config.toml
model = "model that answers yes/no questions on an image's attributes"
dataset = "aerial photos of the United States (SatlasPretrain)"
train_examples = 101725
image_size = 64
crop_scale_min = 0.5
horizontal_flip = true
translate = 0.12
rotation_deg = 5
questions_per_image = 8
encoder_arch = "vit"
encoder_norm = "layernorm"
encoder_norm_position = "pre"
encoder_activation = "gelu"
encoder_mlp_ratio = 6
encoder_head_dim = 64
encoder_fused_qkv = false
encoder_bias = "all"
encoder_qk_norm = false
encoder_layer_scale_init = 0.1
encoder_parallel_block = false
encoder_inner_norm = false
encoder_drop_path = 0.1
encoder_patch_size = [4, 4]
encoder_conv_stem = false
encoder_layers = 8
encoder_width = 192
encoder_positions = "learned"
fusion = "cross_attention"
fusion_encoder_width = 320
fusion_encoder_layers = 8
fusion_encoder_norm = "layernorm"
fusion_encoder_norm_position = "post"
fusion_encoder_activation = "swiglu"
fusion_encoder_mlp_ratio = 3
fusion_encoder_head_dim = 32
fusion_encoder_fused_qkv = false
fusion_encoder_bias = "all"
fusion_encoder_qk_norm = false
fusion_encoder_parallel_block = false
fusion_encoder_inner_norm = false
fusion_encoder_moe = "soft"
fusion_encoder_num_experts = 32
fusion_encoder_moe_every = 2
fusion_encoder_expert_mlp_ratio = 0.25
fusion_encoder_slots_per_expert = 1
fusion_encoder_shared_expert = false
fusion_encoder_positions = "learned"
fusion_encoder_cross_attention_every = 2
residual_init = "scaled_by_depth"
optimizer = "muon"
muon_scale = "spectral"
lr = 0.0099
momentum = 0.95
nesterov = true
orthogonalizer = "newton_schulz_5"
adamw_lr_other_params = 0.0028
ema_decay = 0.99
steps = 4700
batch_size = 64
epochs = 3.0
lr_schedule = "linear"
final_lr_fraction = 0
warmup_steps = 940
weight_decay = 0.05
adamw_weight_decay_other_params = 0.05
Rows from block 5 of the image encoder, named by matrix and row number. Rows with one number belong to one attention dimension. Each number is 500 + 40 x the weight over its row's rms, rounded and kept within 0 to 999. All counts start at 0. Numbers have three digits each. After the name is the row's rms in percent of the matrix's.
# q: attention query (encoder.blocks.5.attn.q.weight, 192x192), inputs 96-191
# k: attention key (encoder.blocks.5.attn.k.weight, 192x192), inputs 96-191
q.6 116:506518478542463458491589467492508507524488495509501510524524490487495526490477520464581518492539560556479510437476500513526517508553526498530498516559464559499509489490447542531449406495486449536539459484536453535490432520567489508489539484508504469526508510467543489529447487528540588498
q.7 096:472562450451508479480524467502512544533522481498536524517558540524558500462547503506485545494447466511500430480500473537475425534438509452544514499542544574501527474413487532563462446492487504514453452593499404465474555463472468522524520528437483483577557574503564513526477465528504503529
q.8 097:483517498483553537507472538550383472469479506451519416548471474504528479522562521435421538558482509512480514491458552554541559541478556516465518511508439487433421516479433492519461420536509445545566532441505562513489424549500444478459526494499459525581492463509461535539520481482501540511
q.9 110:455428567560526483468548535495473469523453530485476557492469486442462505491447493512518534521540440426524611476470445468557502449460496511522479542456473460594562499487544540465534480455508513486514517527458506558534503474532576517517503504565511476442516556438505477514517482505449460486
q.10 095:509494488445523476473491480465504409438517510552502522547554553505513461480523481462508493486529492495564515476553494505477460450452519514566507495578488450539481512526486408526459452558514508528519498471534507463482546556486528545497481460442541542555464470529431466485493506503458474439
q.11 100:604414524573496500534503544527461487397493468463520474535508515504438508475412518503465521495636529504477492509504491466505466414506532511461461439475461489491509497552486400423490512483519505537464544433527516525511438541487509473461502513505558518493429452571515568465526473529491509430
q.12 096:481523492482546513487466503563398465469458573507501495497487481443510435522531554482460487513525560469457547462491533509526556531499511541461508549512540539484444539461408522529456476502522525499555556426471508539451443535572459484500480490482479526527436434501466517502512472451427546468
q.13 097:455496565474523433439520501539417487541483529488533519579469484538574435501545520452464475462493534486511485525453497536461499444491495520470428478541553459472472455452468520516470412542491567487493475554481429502528546473518445507520413487481516471575488456579493458555536505496491482508
q.14 086:515570470476506589510427507482541512481543490510486469540516499546592556515518477525491527511534447488517519474531479514564493558481538501571506497435439547556466503530488496475575497488510484467505524440524549483494526530525502535522566484484439532507502545485511535454478486491496568466
q.15 104:477463526497476541445448586474504526487503491457514517461477503548496535486566507483517555560409462460488522549555519554540525469525582478542455454466495531458496458508458481454527506436449503536436546482511541453516557513364496493466481608523471466483566523519515479472490474486567396521
q.16 095:529504420494560506485527524476545461495521620484455523477529456479480523481443535545515491476501542574526498494498509528478418499546416495434502532516500564510459527491542497514480591458468494475447452471509544492480508464495468512488484497517513509501445497512507498470536562477517503464
q.17 086:446502494420483409443517512527576531504500486533527539504511494495474485521534519511595477456423535540469469517544531543474494580522454424558457490532567552453518488469468542532435537481484539470512553544493486525458560499487439489478490511483474498532487526468472464468449551534534470505
q.18 083:488422485473530414495526573561514478401497424503511507488548502491469454546481596510535532497546442548450493522575508441520565546482535484539513479471572547511486452513407499564514453528492542529481560471514470489476499503490483485448601503461516540480472434459495461495473454489451518516
q.19 107:515521498409488482497595460513558439562537464512483480460494506518454542508508485547503558490518479540467391497508516474448493437529443514523565554572525541471546474425554510448507547467463460502484478514538530572532505529622511471416534450526507491524502551452540506517441469472491582435
q.20 084:525459450548549517585503521540503521552460573490472493473493496498567466474458491550488487462484516550483476481431523468525468546420516486420449554522471520485463483526515466612466500533530434460523486508507473503503465474506477488533520455524521525495535490548544504522500528492477525477
q.21 091:521523497497523472480495499501448496516494603524563505523471544479519468497510539485502529446494528506497502450477463516450535460536475569461490527584500503545474562459479511420430512487477548457457487511483386503539503419605470485561467493493462473570506502511501522532502495514495565449
q.22 092:489529536529534521482415420541415517603502465417508461484520444502481463535506502539484493539437485521499536476553526488496481519524506466452484497521557472421544490522517521490455492461487502503437500585454511462525517487450456471505488478515500493490510549517475493464498473534551452530
q.23 117:527563493490524494515468487437539523473493554457481435460526494490433545524452486501488518482479510556498518503459574547520526502572487489489542528501452535504500563533471547486509515509473448500482567443513588549516452527469460466478531463572479502484482478516465523543494522524499496461
q.24 103:430459512462527510494510542510438519528465558514527462526495467488591402503515422439426511527480492466508503475504476540469474510401509540528555520561504521474501461457499501535475473437478546493501526538481526465456537492569472551542447490447539542573547592520515579440502496450451516506
q.25 106:472476546569457502569503500475452466562487551521453478532569465466548456526458462426536480477474579528494509491527488513520471567524471535461514507561456495492476508618545506447439552523541479517551500507505470449464410556501571504562496523524486549514503468519505538457458509497531524485
q.26 125:493453485447538465509532549468496467502508500529448556559517474498525490461493465519453454456457563491532510544441516519452451464404512524552531494583453542509515561513493540451485430535492474517505493466480534534462435508598530526507470473489505534537413494497522503509521478453504553443
q.27 122:552564473516420517548526423522499505542478438517534452494494512510590486510498490541507518493523471458482483513458527460549571532518516534494463469494475495511499510499507444620496481522546491458519485535482383466497474521437487494508543559481501461494509465518512510548514503559559474494
q.28 081:517539505534477594524476484470478588493498572455574499483538579492549552506507484492507469513502587480454501483463508514573528546557490475478456462455454466488510500472521525582477541503536532472584463536487529548506474480471504522534475501532480411469498535518504498488536524554533370494
q.29 096:573530477531506504539532438516489462498501469505511456469438452551503533490506494478552496477520533519456537501454472483513513491580479536458498476466551540441449467458500553470516521563466530512529426424509570469551486532445447476510488421529458468508504475483497437456488484453474517492
q.30 086:529533489511514498534510496554535486522502529510600563530505439481434474487490484517556530444499522542494528484481478490560466505513480553439461515562513417553454483486498536533468515504551459492544461593480420483468380451548503482551444469483523514517474487535488516549524457509466546439
q.31 107:498498535548454489523538455502449565461502376453506451545464481515481572549484486504505458445510543534505469535454533464605528496521532517509459419454482445438525466542525477478501424528512483519571512513499458507509449530457514517453495522526516499478536466511498509535468501542552508488
q.32 092:449473539521523557503545479501489503504471566506479541512458537495558465519542499488451472520420556486541492496445546541529522531472415507409523552518409512488456529476555525468484441570508460532612521442500552566485461502562508526539468517475531573514490496523516550498578470486477492498
q.33 096:622530445533506567561419497563495531546524501505565485461498453523447547474508546564491489456478486533473443525487545481548479562613503507419491524453529502454449515545489382572450492489519435475478471460504500483484515464464443503488485442529508509534467484564476492478549537544512504485
q.34 091:441408531513542464560498525537534445481438462508499489522460482453452433476522520500568517479469510498540569491542477477506471543480555431519506535579536542434508476468489489537522525464514452591526502508566478515476501488498474525520414460459569575518436503453480533440416453503516547507
q.35 113:539540562568525495468515478455513464425480516506453470514435495494495530510484521507542462446547567552521594502408545496541549501556473490440450454462494494454478477440504518504482461580496481526548449466512532503575522480406454512508463433514461454452470445506510438546497494524566434536
q.36 088:446482511454479559407543504488509404554477512488431431556524438516515584520528445502559529484493549522501514463535510517494484460520399499541591470490441540513487568465532551472572531486491525523465552461505593533450481578518522499539493524509457506449436516417576508447517535483553455463
q.37 105:468460575451430503516448544536589497464483420538553485518508544512501486500559476497479526510447442458492466466559468498531503510509547519511540485562467487505535470478506504517527574492523476510532514589535489499485471484570545500456441500434459506505500580469503513434458486564521480454
q.38 102:555530577562520409479479470474565497457464501496494519545482432509525497507515477497569463428549515570486592415439546538500520505535514530484500488456523589469473471462474594471510492580488480482487490529551485437516480480490526483530466495507452484489537515571572476502433495523534494532
q.39 104:486418504463501503579581513487504480534534474512456523510495516505469497452508516525459460477532533535480401454477486455485481508471485559450568530532444563512523491576483502456513515491490445477532523504506548533492472495629567505466532545533533502461547560523574463484466518436485542465
q.40 083:516532479557516488476372503486474531546528540444490489463535484541509552481492512493518530476553431458529574450513516525528505509581499430569543511399520534552478456530491485496527513526492550507463487453556505471544523507401531481508536465559460460507459539490480472461533466542500515477
q.41 110:477472515496464447568523487419514553542487478542522508555528450492541502491476457461536480483521509511497561486476466494454440464428541539529520500528536556596545489599514509488452491483498568466430447552497479392453510490547506524539519455523492490567569520540496469444420527469486550481
q.42 097:574584531562481507454383441502519510460531528467506437514463510507476556537490502502523551476540560558520594392457506522540543482569484502499506491464476500463520553458500531491506501517508481487578466477505530525496518530518473480527528446518486449487426510462488511513497493585558469501
q.43 093:489445457505524454480611551473549446509591472527537457538547489516477538475449476541493528480529479539511470510474494476471372464484460491480513487568454518524479489426528512431473498475522486532438464488524476478510441487567434473523448521502473505503498481546536552480465508496524533451
q.44 102:481446546529507475528487575513520535414493461502569478568536574471450465484477554511470511529527485462455485491504476458478421522431558484496521464494491559536557496537443485427505525456507460521487534478508529561512515473584487465475479523499512487518496502511467556523468485497438495538
q.45 119:511455498461540518505453501477448498411513537494477457510568512494469484503478512494434497437572564531485473502506534529528491487503538514514514494530441501468494574568459505533485450553525451492563475431501606594470422553550533485455541468528522465518437476518457461570528502507477499459
q.46 104:559468494495498455465538534494586447480461492512499550428464500459490466572483430539538486530464460500541570563499506494539475487489507465519436521510534475555482566413478563581555454509537510491528514493468502520509463479424507515514475463466485539467435454475423563484534484544449456479
q.47 102:502526479523476557495459486489567516516542467498531507501581519535464509478520520473490519531547426539469435442582472527485475539538527440504500554484492461515520463500469440452537507459518490437443447483497494545527515476530538488478543506513473470519523534518474490476462481525481552523
q.48 109:515531481467484504473435578513433505497536486498511500575553451540567516485540533517397508510424519548475411518513551526461483581451551511461553499524483468449486522573467493558495526502549496484456479537476500417429472516524517509516513530461527534503423461545562458477540541451517437488
q.49 115:448520469492466539494545461490492459519475486530508409485506534510581538544483495519503467457554478489525432543498504440505539616479508502550479507449495538553495545485504480548522528506536543414546586485480504500532531529502534497510531487504425491505512483418482497489476502539498502547
q.50 095:522495491518480545460513506452565515528496540490485535478513411537509543491531383549506508417469465500595475531462511503487503447541435491580556527446526519552476501403544488446516504546510487480521511534541482473540524445461507514506463405518445473500543554506502509470510512571517505465
q.51 097:486464569460478483473507547532510500487488487535507567512528464464491466503532548503486514509490483483448481517537466523481494469514509503524499563515509478496547499402475602497538561553530482525498455539460531548441484542524549494491494522492507496488467475489487478495543459520474441565
q.52 113:477477501492534561497508487506493430557506555473497470509454443479484539520514499494507492503456538535533479550491444519515465534553455485426452559515484477512416528427521530409560545479463505493500497456499599562535503515534447509541467449497485537484526505479448506521514526450477520493
q.53 121:527512542528474460460469491516491620435513419502551482481495506534486449533491500501478555543497529498412532513495502512553565457486545524516458407476547533428516491476413460509475480465506495534488497541481402497501498506410463487466526571511504408457532475554543519575482444470522453494
q.54 098:554471538551479452511463442483496521497525458486477500511568436515449554492415482504484453428600550562496508514502496439509451481558460497526480443459536498449545470520527497442469520518526513513494397492509571515525467538487533483452502417558489469482461464494494474508480483519510488457
q.55 086:436512509532523468434536536513464388557461501508514461524446451474496515529549492537520527537457473487523497511453473487526524573559465483404509502503495483562457510455483522490456514521529445453589539512470606473504551531529432582502470474487469551469458559495499513497506523501546451502
q.56 102:464489460465480525486515485526459563547498566473545497521468486506472523486557478508468487482471564493534412463455495521515525503561442519457589514511461449493483459470543550489455515586464492507576505539510547465454495470522505552532450480473524518486536568492484463490569562519495472511
q.57 103:494540470508460490440542470487491536526506454503490496473486464526533547532548414538576482492417525539480474511514542496517541533479462532535502447462496488501474496499467560546541465512543549468539528558462423480469476490441536494500548568542456454452520497501576551500501485509558505490
q.58 099:503485469537497471529573514459494530441525481472479457556575429537428545529480499535486500497563509560460467540423541502493461480442479499418508487495429500524483482557491493476528538532514450506499474485528516479483414487510484515454526575557494542444472468537483481537497550483499520453
q.59 084:541515488510503522479521546499503510486522492482477469528470454503480567445493480462491545497492543504544507534464524566481540474578492522441573518459406477474562460462460473474430500597462469538490486436516575477477514526474533498504515454557480481514504522522557531474585525467519536501
q.60 105:506499463453494496447566469566470518544430486446491479443472495450435478519503460487556525560468491517524468523531497501556592463562437494441499567515539483476577509459534574594469445496480533485503532539474480541510474526438463501514522492464535480455526487467487562529529492574515462525
q.61 094:465539542397502528413463526502486450464502441561489511541473502523573482516547506503445480574445481466508482498547557540478496506420550557518472506564486450472466567532481422548500476454523478496487537524451559499495504495433502435485486522466485556517478416507449472513532462458492520507
q.62 093:496467468495494483424464580492488567485494525446419538463483397499440574523451456528546456510461478500529537543505493508555535498526455494499485483424539468517525545527528514465465506436463544471481495488492550479513545508441466522473513510539494475461526507482458526534514541534536474499
q.63 099:409490480477525506414511445489438463533489554466452508482522488459529487514476506508549525521519506497483575422537513521564489478470454463521426532537505486490503531553592544507473467378464560442480517450535503517495525518476520472519544580540532477540524504406485483505517543532497464506
q.64 092:484571495480497574546531465526401471512489509493534470507534425474463448504504454534480505481470511454498471521447512363550495482521473491479465472472501542566528494483513509510488456474472567438545440511558476522554478497512475473489449547550490501473520396522516514484447481462552550535
q.65 118:539487523385543502564519492435609492489471559473496464532536546511478523470485542448496501460502557487483565491494479480483526497482469522438444528509472514502493553454508566465599480485459429495525499465539460552513523485533486487476516487495459423478511477465468444429492464564629480518
q.66 087:545500525504527507495567484535521497482478443478489537440460510484509582510513528538589482478536460490543567571412490439497521546491459527560438510450526505473546454491460508651457509568515497469526476503476563475572478547454483543491472538480475464473514522438471473475455501542441593483
q.67 092:461533543426476450555485458450525514465516526559478445486539511465462477463463477468425506442534498467474528466482460420425514519486539585488522463510463461452499494592499447501544475454510497532494458571534483459499499506496541553493550574431533472502481467580526519490548461446511487525
q.68 104:458495433593550542515442512510518492530513514484482585525455534469424515449508554506512481446488493510537478483505504530506523562528517485546535487550492504460469416520482486451463566466507504488600516610469549504517528531536559573529514434479500520489507494574461550527515529545424480516
q.69 117:484533498520469539523514455589445500545489523486546496429476480532467431484495498443496476486405528517495483498447467410512506475544460533435464546436511459536501513513526517562465518523515453464506485524505470486566505548538454511444528528486491536483514503497459514480487499503507554512
k.6 111:486449388490541509505364457547448442546545523533493528447460490527472519535481554513512536512439475535555460532510494525438504516512452496471542356526513489499576508476490444499458457484524536542480524512549591552541470468507495473496510507543476531517576464472489591523557526500484424555
k.7 095:447472469525528481499439577505524589505478517554491485516541486522499562471498440493508496497459472469528476556492462433489493504548547538565578484508554549504532465460520550486491468495457438431527525522561386478540532463492510481525515542460519452565534545493509527493535472532525522499
k.8 101:527497435490497483514504493448480507436418526460526509491490541466574536527465584449483472476517532554486492596532530476516460566481465493423564482533450493520448501522510554501480494449537443515452507526473579551488479482525474471533597425518512512510508560433488558545488470542503465442
k.9 106:562517488549432445437533482482508500422564457485537461455463580503507444573450486562439506508459554496523469526509529443455491452495514445546404468574491475582512521567488423543536486467531553483508474564482556469527488515427491517463473470531535561456526482426517517542499512540472504532
k.10 099:466554450468553529494525463451507479538443555482453554561578484498455528467545415477488430526551522536513476503516478563496543564555496503431484487537572466411532476511496563482556466511460470508454441496499468558583602480461543493444548507459538460422533564482493519524513465489472433474
k.11 097:545488540546464502467591464473475507520505519472587443474517491513373474472446531486468469493542586498439499565488484490546482561570473471472549415481412472478480533510501482442524512489529446499415440466479546551570535520499490498521545452563485491505520458486430504505437560409536487491
k.12 100:516490553494522535564448489523511472450498565463502543496461451478584501511473584446549545479479594491482535492511524514567527580505509482426449569543467484513446535511434510432473534479505468548558496476464543559483467476503480482540487433514541526464493491519475534467433488468481444454
k.13 101:529464430442484510459537553516558481483469490495457552516526522448462512511475511479468495573492495493509556403531546529548516522539543446477479546519492423485522535528455469402431465486521541481524536542432507572470460483499575526467560459491560493480503541516519469480482515444513518508
k.14 086:523513484509507455592412468491528494453457459487463507477481494481616497491497546509521491525452447499504416511512498529435517475499527556539482548492535580505498487528504513531508533503494542529482490479562496480468533473479429503545475507515481458493452449476491458588499470605516486484
k.15 105:482520516487451480472500575408456618506476527556498473521549507449486518464546431535472484467604484434506477520518484420474453470447571533575526492453444441494479493470546474502496588482495444501434563567509458469450487545579503530496495512528492520527471547498555460506412456510508505483
k.16 091:451475488557508588569488392502503465587501530482458475507501455558459455525522532432576540494490575564450460504530489527483535552516471504467469526421500572465502434426506452457486491490474502471576475454523528421493498531509569469479495524485462488455465486528496458522492486472529479571
k.17 094:440495463455529494540426540539496497499476573533442568532527407526494531464548484458537537460517456499489500430601449515450562477543462529531569494472548553530475438468503520504449446501448514451545466490486475445510550459607550521562520525452531428494518511542559497470487500500506496572
k.18 089:499572532482428483476470534466456494513531633493519576461516458422492464488522518477447494516487524463482484520455484410474469518501583486387516484494484495523501595485494464437501469531491509531455476499517473525482483499600443570548538545530554525511493573512492534483444468517521551568
k.19 112:489466523523521510530555445526489501478561464482526441497469493552517539482473516528547526460437472460494495547485530470491495520471507455495560475477541592478560529436544431552468535467454473441546526517537507466540526492440470464518487589538456452521572478519467590526451475578548559519
k.20 082:473484478523449534501486488523482455529505543454538468471468455533468433530479619446507538522426529568394421436483528475482521506556493497392512575442472549461476501525477502466458421491557523477535461450470545467566506496486423512540481469501511524483508510565431464480549507476572598545
k.21 093:541472476461551606481455461580504438516465438467444514509437495507496535522465590450555503475413555509559502462561465543551558516492491502464468493518448510406498468501461459408477555471526507507565548500508504570484452524457526500497457469491484467474543449497527499428437522446528502531
k.22 092:482430561489499516490579535487516515503499460527462495518468514497506568481468496460578490467580481460522520532516505518533477466494511544607544539534518510535391462469528635507494551516488438489514530565462477506440482506506608517530548485483427483535482432565536517494532479433567442452
k.23 120:489487528480485508562471439500499530514549572506508477500465507552511501478529461429484496399535538521445553500491469470369475529477439518432551457500536535459514486500577533513564585515504467520505465475498516435522457543538492466463507522460454552500503479493530527501506492520504417512
k.24 109:478455453484507510468476525512566536516403497530501472514495514447549554544464575512546509530481466492536485541525469518533539578487538477500480533543532530526470486529461582451404493447477489522522511554507504535506542438479491536551520410495490476513530561488450531444459471498545463455
k.25 115:463465517470498492486448439512505443505492538498490473493469455510449562512494541503558524493548492477502479484503494613527532573555445568452472503535464504504455478504522518474506535525505501504483459468475539527490468451460523466493472478516485496484457429545504496486569504456514418503
k.26 119:471452430505500518484434436504521465518456483501487481467485553505509518524534526461544463445440482497512465460565509557479509591541472515459474533520563544447588481501479480540554449512546508479507439468496524458516549489434480502457510486464470484421544514486514498531531488617470430577
k.27 112:492522496584531459517447575489468533474490455517516559504475435487487524414429560524466498544508473535481517519450496461501430413527501508455533458467478496484578554495496530595472476508512526525443513472510479544512452473457465468543498480508539528499526512492462520488584570443447504471
k.28 088:461519520495510426505480531527523426480516485513529504497521495519493547516463483468433523492558503500484488489518482478425490422522379577538450472494474458471476458558512487535510492500528539521496531467496515491508404516516548510463480485497472498480533469488547401494531518449508444459
k.29 096:520526487482508523531535511479435503495502511428508516503484462548560429485441527541514569508449484508436556479477534602501538484456472512464542558484471505490484476473489482499464497517510527555504512445522579541421429513497514483473495525523429526509488481575555473575532512525553522489
k.30 085:532447480500491572442490531513507433532532507440500474474465479511462469533480563509497594504445568540505473536504556492577513437549512470472482500469489500489440499520447456476511405502536529488489464495456521490467444477509465453542520486533533524497534454566508570528537526533463562567
k.31 104:529504508493509442437498543471476545455511469508576550458503525497478435534504488556465469534466424513524518508481531540492411478510467522469534384531475471577504526552509502548518450517502542526359459519507563584506460501471470474473552479506480551559543546504498526516517547555445501492
k.32 085:468428490482488482526571473522537430449464437526495466471515588500506582586531561494507532472490484519515491531555533572485442500472437493496451498573503506485524513562465454449458449435538566463531526456474518467561472400487492462480460479530514469455461517467492471483470500523480533524
k.33 090:485465513513500539528543541547504584580517492482482519452471470487512457519411573495492486510514551519455497532477537493559541452491409513516476491435440507452451518437457508547435499535484479471484536503475526485481465514516485401573490506459445531574528484560462499562506590425480552493
k.34 098:471519519529532507497514543459460557424469514489562445487505472510474496465478545528538533464494517517431528604481504504548522519520528510542582490501512491567440523483487497495465460468493450461468493514496521426522582437516429475550475564536546487552569492491494622517512457482523567531
k.35 119:505572474468532486526580473535442422448496492467487575471535531529502410511482431518441520513494530530501547472538536622446455478449409480459491483517501397478555495566498451505472498483505565508475523495448513546498420489500548483409497522529501568468511518485536451568562505466468463513
k.36 095:505452533564525445500438467488511432420526513560520553451542477486537510476538476560519543440522510509483479556499434520403522559482575458592505551535583529526532450532521456558484580474478503545516496486565501436451473498496538484479523566550477502462493518482495542540523465580510446514
k.37 110:523540544523537470505530535459503489437454421502528448514522500510521615461485481539489491506514467460518458576487462453568486461493533515580524518440525523523431541475560454516497454476511476469471463505510424497528546481495452529580475593569547459533564473516445552496466477525534595518
k.38 103:512580480453512524559487488526501447505506461510430563463529515554517414459531417538481499584448500523493459423569483565438539515529458438470528555470583451458538491582556511431443482444528509519488458488463436524489513505550484510462480548542547587505517478527448491543550522479542515559
k.39 106:526522471522467533454500396519514409538474440465525442450482517519433515516493566506490484499418448506538380495507505537455507543504483468446496519495489574511518477491481396473503432497539538496479461498527517488504513481445467517450514517514421486532529517487440472543508506582546598540
k.40 083:521544526536500500604542404467502572437547489498462489464468524514555471463472476516473471591500517516460494559496504496498486536442532535582532481464439517510514480539542507516477560520498463490513550544547493469478498545549505455523485506568519510541479388521461510558558530500564445493
k.41 105:520544448455544524473459491478563533593469535492468495484499522507529542525466478454535515555452442509522451494511463592569573525587454503489508504534512536510471489463464527539530457506513476536487477540513525588480570519448543539487500421479494459489478484516477536521553536520504410557
k.42 104:539488514518524494584534417516490413415496450519548556459491517524538544482471483513458492502560557513493476533519488589470531478462392507604533448495560478507477456534512481509495497516503529543475494520521519542520518489487462490474438539541516538525572446440455551566518482476504450467
k.43 091:494483444538491530457470480445497506527463553494464461452567531531407499476539473495578511478458477548469491560520478536508522570529565494532578452479500565489562514457507401447470479497497506422469479500534506406492496478520545506464578531523495438488561494507552537524477516504474535575
k.44 104:552532533514472486497504526471551480459482498493562438479483503495508574491437518435492468425473522473469502560434485443579562508505458545558506529502472557539390493496523501447544504501499435503525497423498503470499562517460432568539513479513527475585507475420502485489470446464505528502
k.45 109:562511500493513459549502392528524416495516504456555509470481582506507539471504472427429429479546542520456463497456528468477478580494436533393486504492511481454523515550544456503572526524620452524475439468480552541528483547507498498456511503518458548471512516443461509554540494530471384530
k.46 109:472494536458531512487543597499468514530540541519493581561456531479515448485543511505521510506514544487501616469491503440506497463456549527449466500526527453435526542439449571602533470544495555473518554488533467469499473485557495485509512525452488539469515552502529527476477493509390518561
k.47 103:525501509460530528557472450520469446473509427507487486539485478508496557481492507498591463507507498454555479480429529444517540487549528568587540447480455538506444515447539498471457542495457495465539493505547526464512512555533504537554456537534490433536536403483514524487483483514537513466
k.48 101:459486518522485534498475511461559498514427441518483505503557416462506544498504529439528434518592525502505450497474532451527545563601526515503535567473521504447490535457508563401460495531507460527498433497452410485465512525504510501536588528535532448533493524504440497419506473478518513438
k.49 114:485560509536564453569447551558490484473485537506544595482499481467580427459484526539565479538440427496477501434453456477469528455446586508439466541563516542491544518501501548575443494558489571548541492463585500491506467513467503497517452495477479498516505545517493471509504511531465491498
k.50 097:521520518531539465533513543464481589447506450508475495478550517527592401490578437578535550574394475496478529507508480529493498534455546473571490525487529542497560483561520489600470534486459511468492521571547484460531474515495515425457469494457525520480498507540497545580557523607427498524
k.51 094:443566547439549519499554512483476515476526422481526485508512519541505564487484472544496490521605550411521556548512504418538486562584508500563536464509514477493465535427551441532499443483513482468491477507541490494550538512531496438554448534530564472515537470452489539467495482509476501491
k.52 105:561429502470513536530567504481501468431497497476547483501532507497533497532491537475549586473507513510431521455478492493456527456423505475507499581480483530510451484476494450554427573515493550537566533491527540463479417509543537489487476506501454508487469465482537471499481473549497579528
k.53 111:508486492432478459429473552484460509530457510524510516548508466465497578470527477469448487510554458436549525508489500473515417481513498498508571426444469418504507548500476490443508508501475456498391528509476502610460453466574499543512564437511538539525509526514454481467480503437497469450
k.54 098:563520524496520453562599409504538450466563483476507524490504460522523453471451493499451471539520491480424494538432514596519520548526409529502492495494487480542472517531561493586505504547513491535440457487539569537467470519482520471467542514513482551536527428552463526561596496496508408499
k.55 095:475484430548557465562562478496535493435435519454471539506515534448528524459431525501519504526525465545539524511533520587444483482420486494560460524519553534503456463522453470498377488470461565489512504503476494489465496416447613496525545503480511443487493507475498519567478539430479536478
k.56 100:497467493518530509455539515514579516499473452472506498471568514511451488582476459513442560529487470486527444587557499557502439567434438493523456506521496488568438446557492438485442466448529479527491503526512552568490446496509510427483542481476479558486463522498512455551500545557469551432
k.57 091:472451508478495487434372567520478513506537559523488542459506430484516423490631509543563533468445438466555491462486494494460454456523605485501491456458515480498543474483470551534493467544544511510479502517546488534456460473524464483496516508528515514545499550526522569488517499573465516534
k.58 098:508508502523488507467531402455508429510477485495518491454526503505431435460547545520554486543451500584453506481524531527491430617630495475471548419527522564528526507513510488474467416478515502423500427472443551451527507495473550462430564491489534512518472526462516498510512551470490488526
k.59 085:503486461508466560506567477483473578516466494472542456453486510521479550541491506551456499525494552516543482545537509555438477482500406487523521453496443524534492477523514453471476482465492513543515489507534570520539514500533535451467537469540467515477449492430470482589542591546540438478
k.60 110:484403545480472540460543543515452581513520552517515534537433489506444501528501506492486553421526533503569550547477495448464451430430544473498554430549455468541486510430493539540481521479439527513554502589539524566513427493549547475534509485515494556509515524472486575463509556469513471473
k.61 095:476544493435527512495537555494472514491390509504467504540533503467582575476534518399558462476514509503504533489515504474543548540576560524478552539533485529491467495405481555500535477481503485469451421513474455550508593506517524451580509513491524423453488597503468564501436454477467449446
k.62 091:532431515471436553493489423451505562529514509504509517519462473516544399534534474496533559458543525485543521508447499507504518466417521526565481487452409503552458421464513489556487560511426514510491525548522545477410454515562513513498485397513474551509473462503533466491490508538473467499
k.63 100:509464455533455476521428420502499459446506563537440541525483558465499424472537479514498504448523535540505444430559467497434518528495548464523466469544512528539525417512496484508517529460502494464516499587475530441499512460506557546443483500500485511494508552477532505486461459519486430563
k.64 087:513477529449508480525615470522458530552519467531557541462489491493481427467428495462451546581526486504477561501509494465481413547451502483516463466537496426569531515591503537520532541504591489512493502543521418508525467433503490503516537530501498525541446515491483570496559416456451415503
k.65 116:383546497525465489474486484536475574467483443499548532448486552491558523520462503495501557522541500443551420487518526497565496392523542523504429490485508533559565515576528445584560519486527552460494537487488479512535532456436536519492537494502566547466507604488533559499530431547461418459
k.66 087:526510478498562527507538456427567540487465477548490554490485476478485609525406546520515493522365460514484512539487507511487475527560503484633508504485465496443466543471462539367444487484496473460454475468509514533508461538511523474467519479517536540476503491583478475431540508442500553503
k.67 083:447515463444527498480526488511470578522505423512513419465548478513489474529544507478538554565492516456517446507528458493601505432524489519419484471474511582501530556460522534645476483469539507465520509530484524472571489454516522478474522472509463554535513492471460562472459500502488489513
k.68 108:538440503522505411534473436566501435456474546470446455524427493524470614512495449521539459489451522553502503499508517516471466503548586506467482459472580548474482508452487449539529485515512506495548490507485514569436517495471493527420457517463485490442519439494535502466475490617431563531
k.69 108:502450568396524442480559498491513541456514477571494439507484455490469451552455507475445505501500494465498526461546456505483491521498489519567531471561560492522469516524459523468515516574539484488483498449585477560530590513591502490444479519425460544506478554486465503512558451529415472516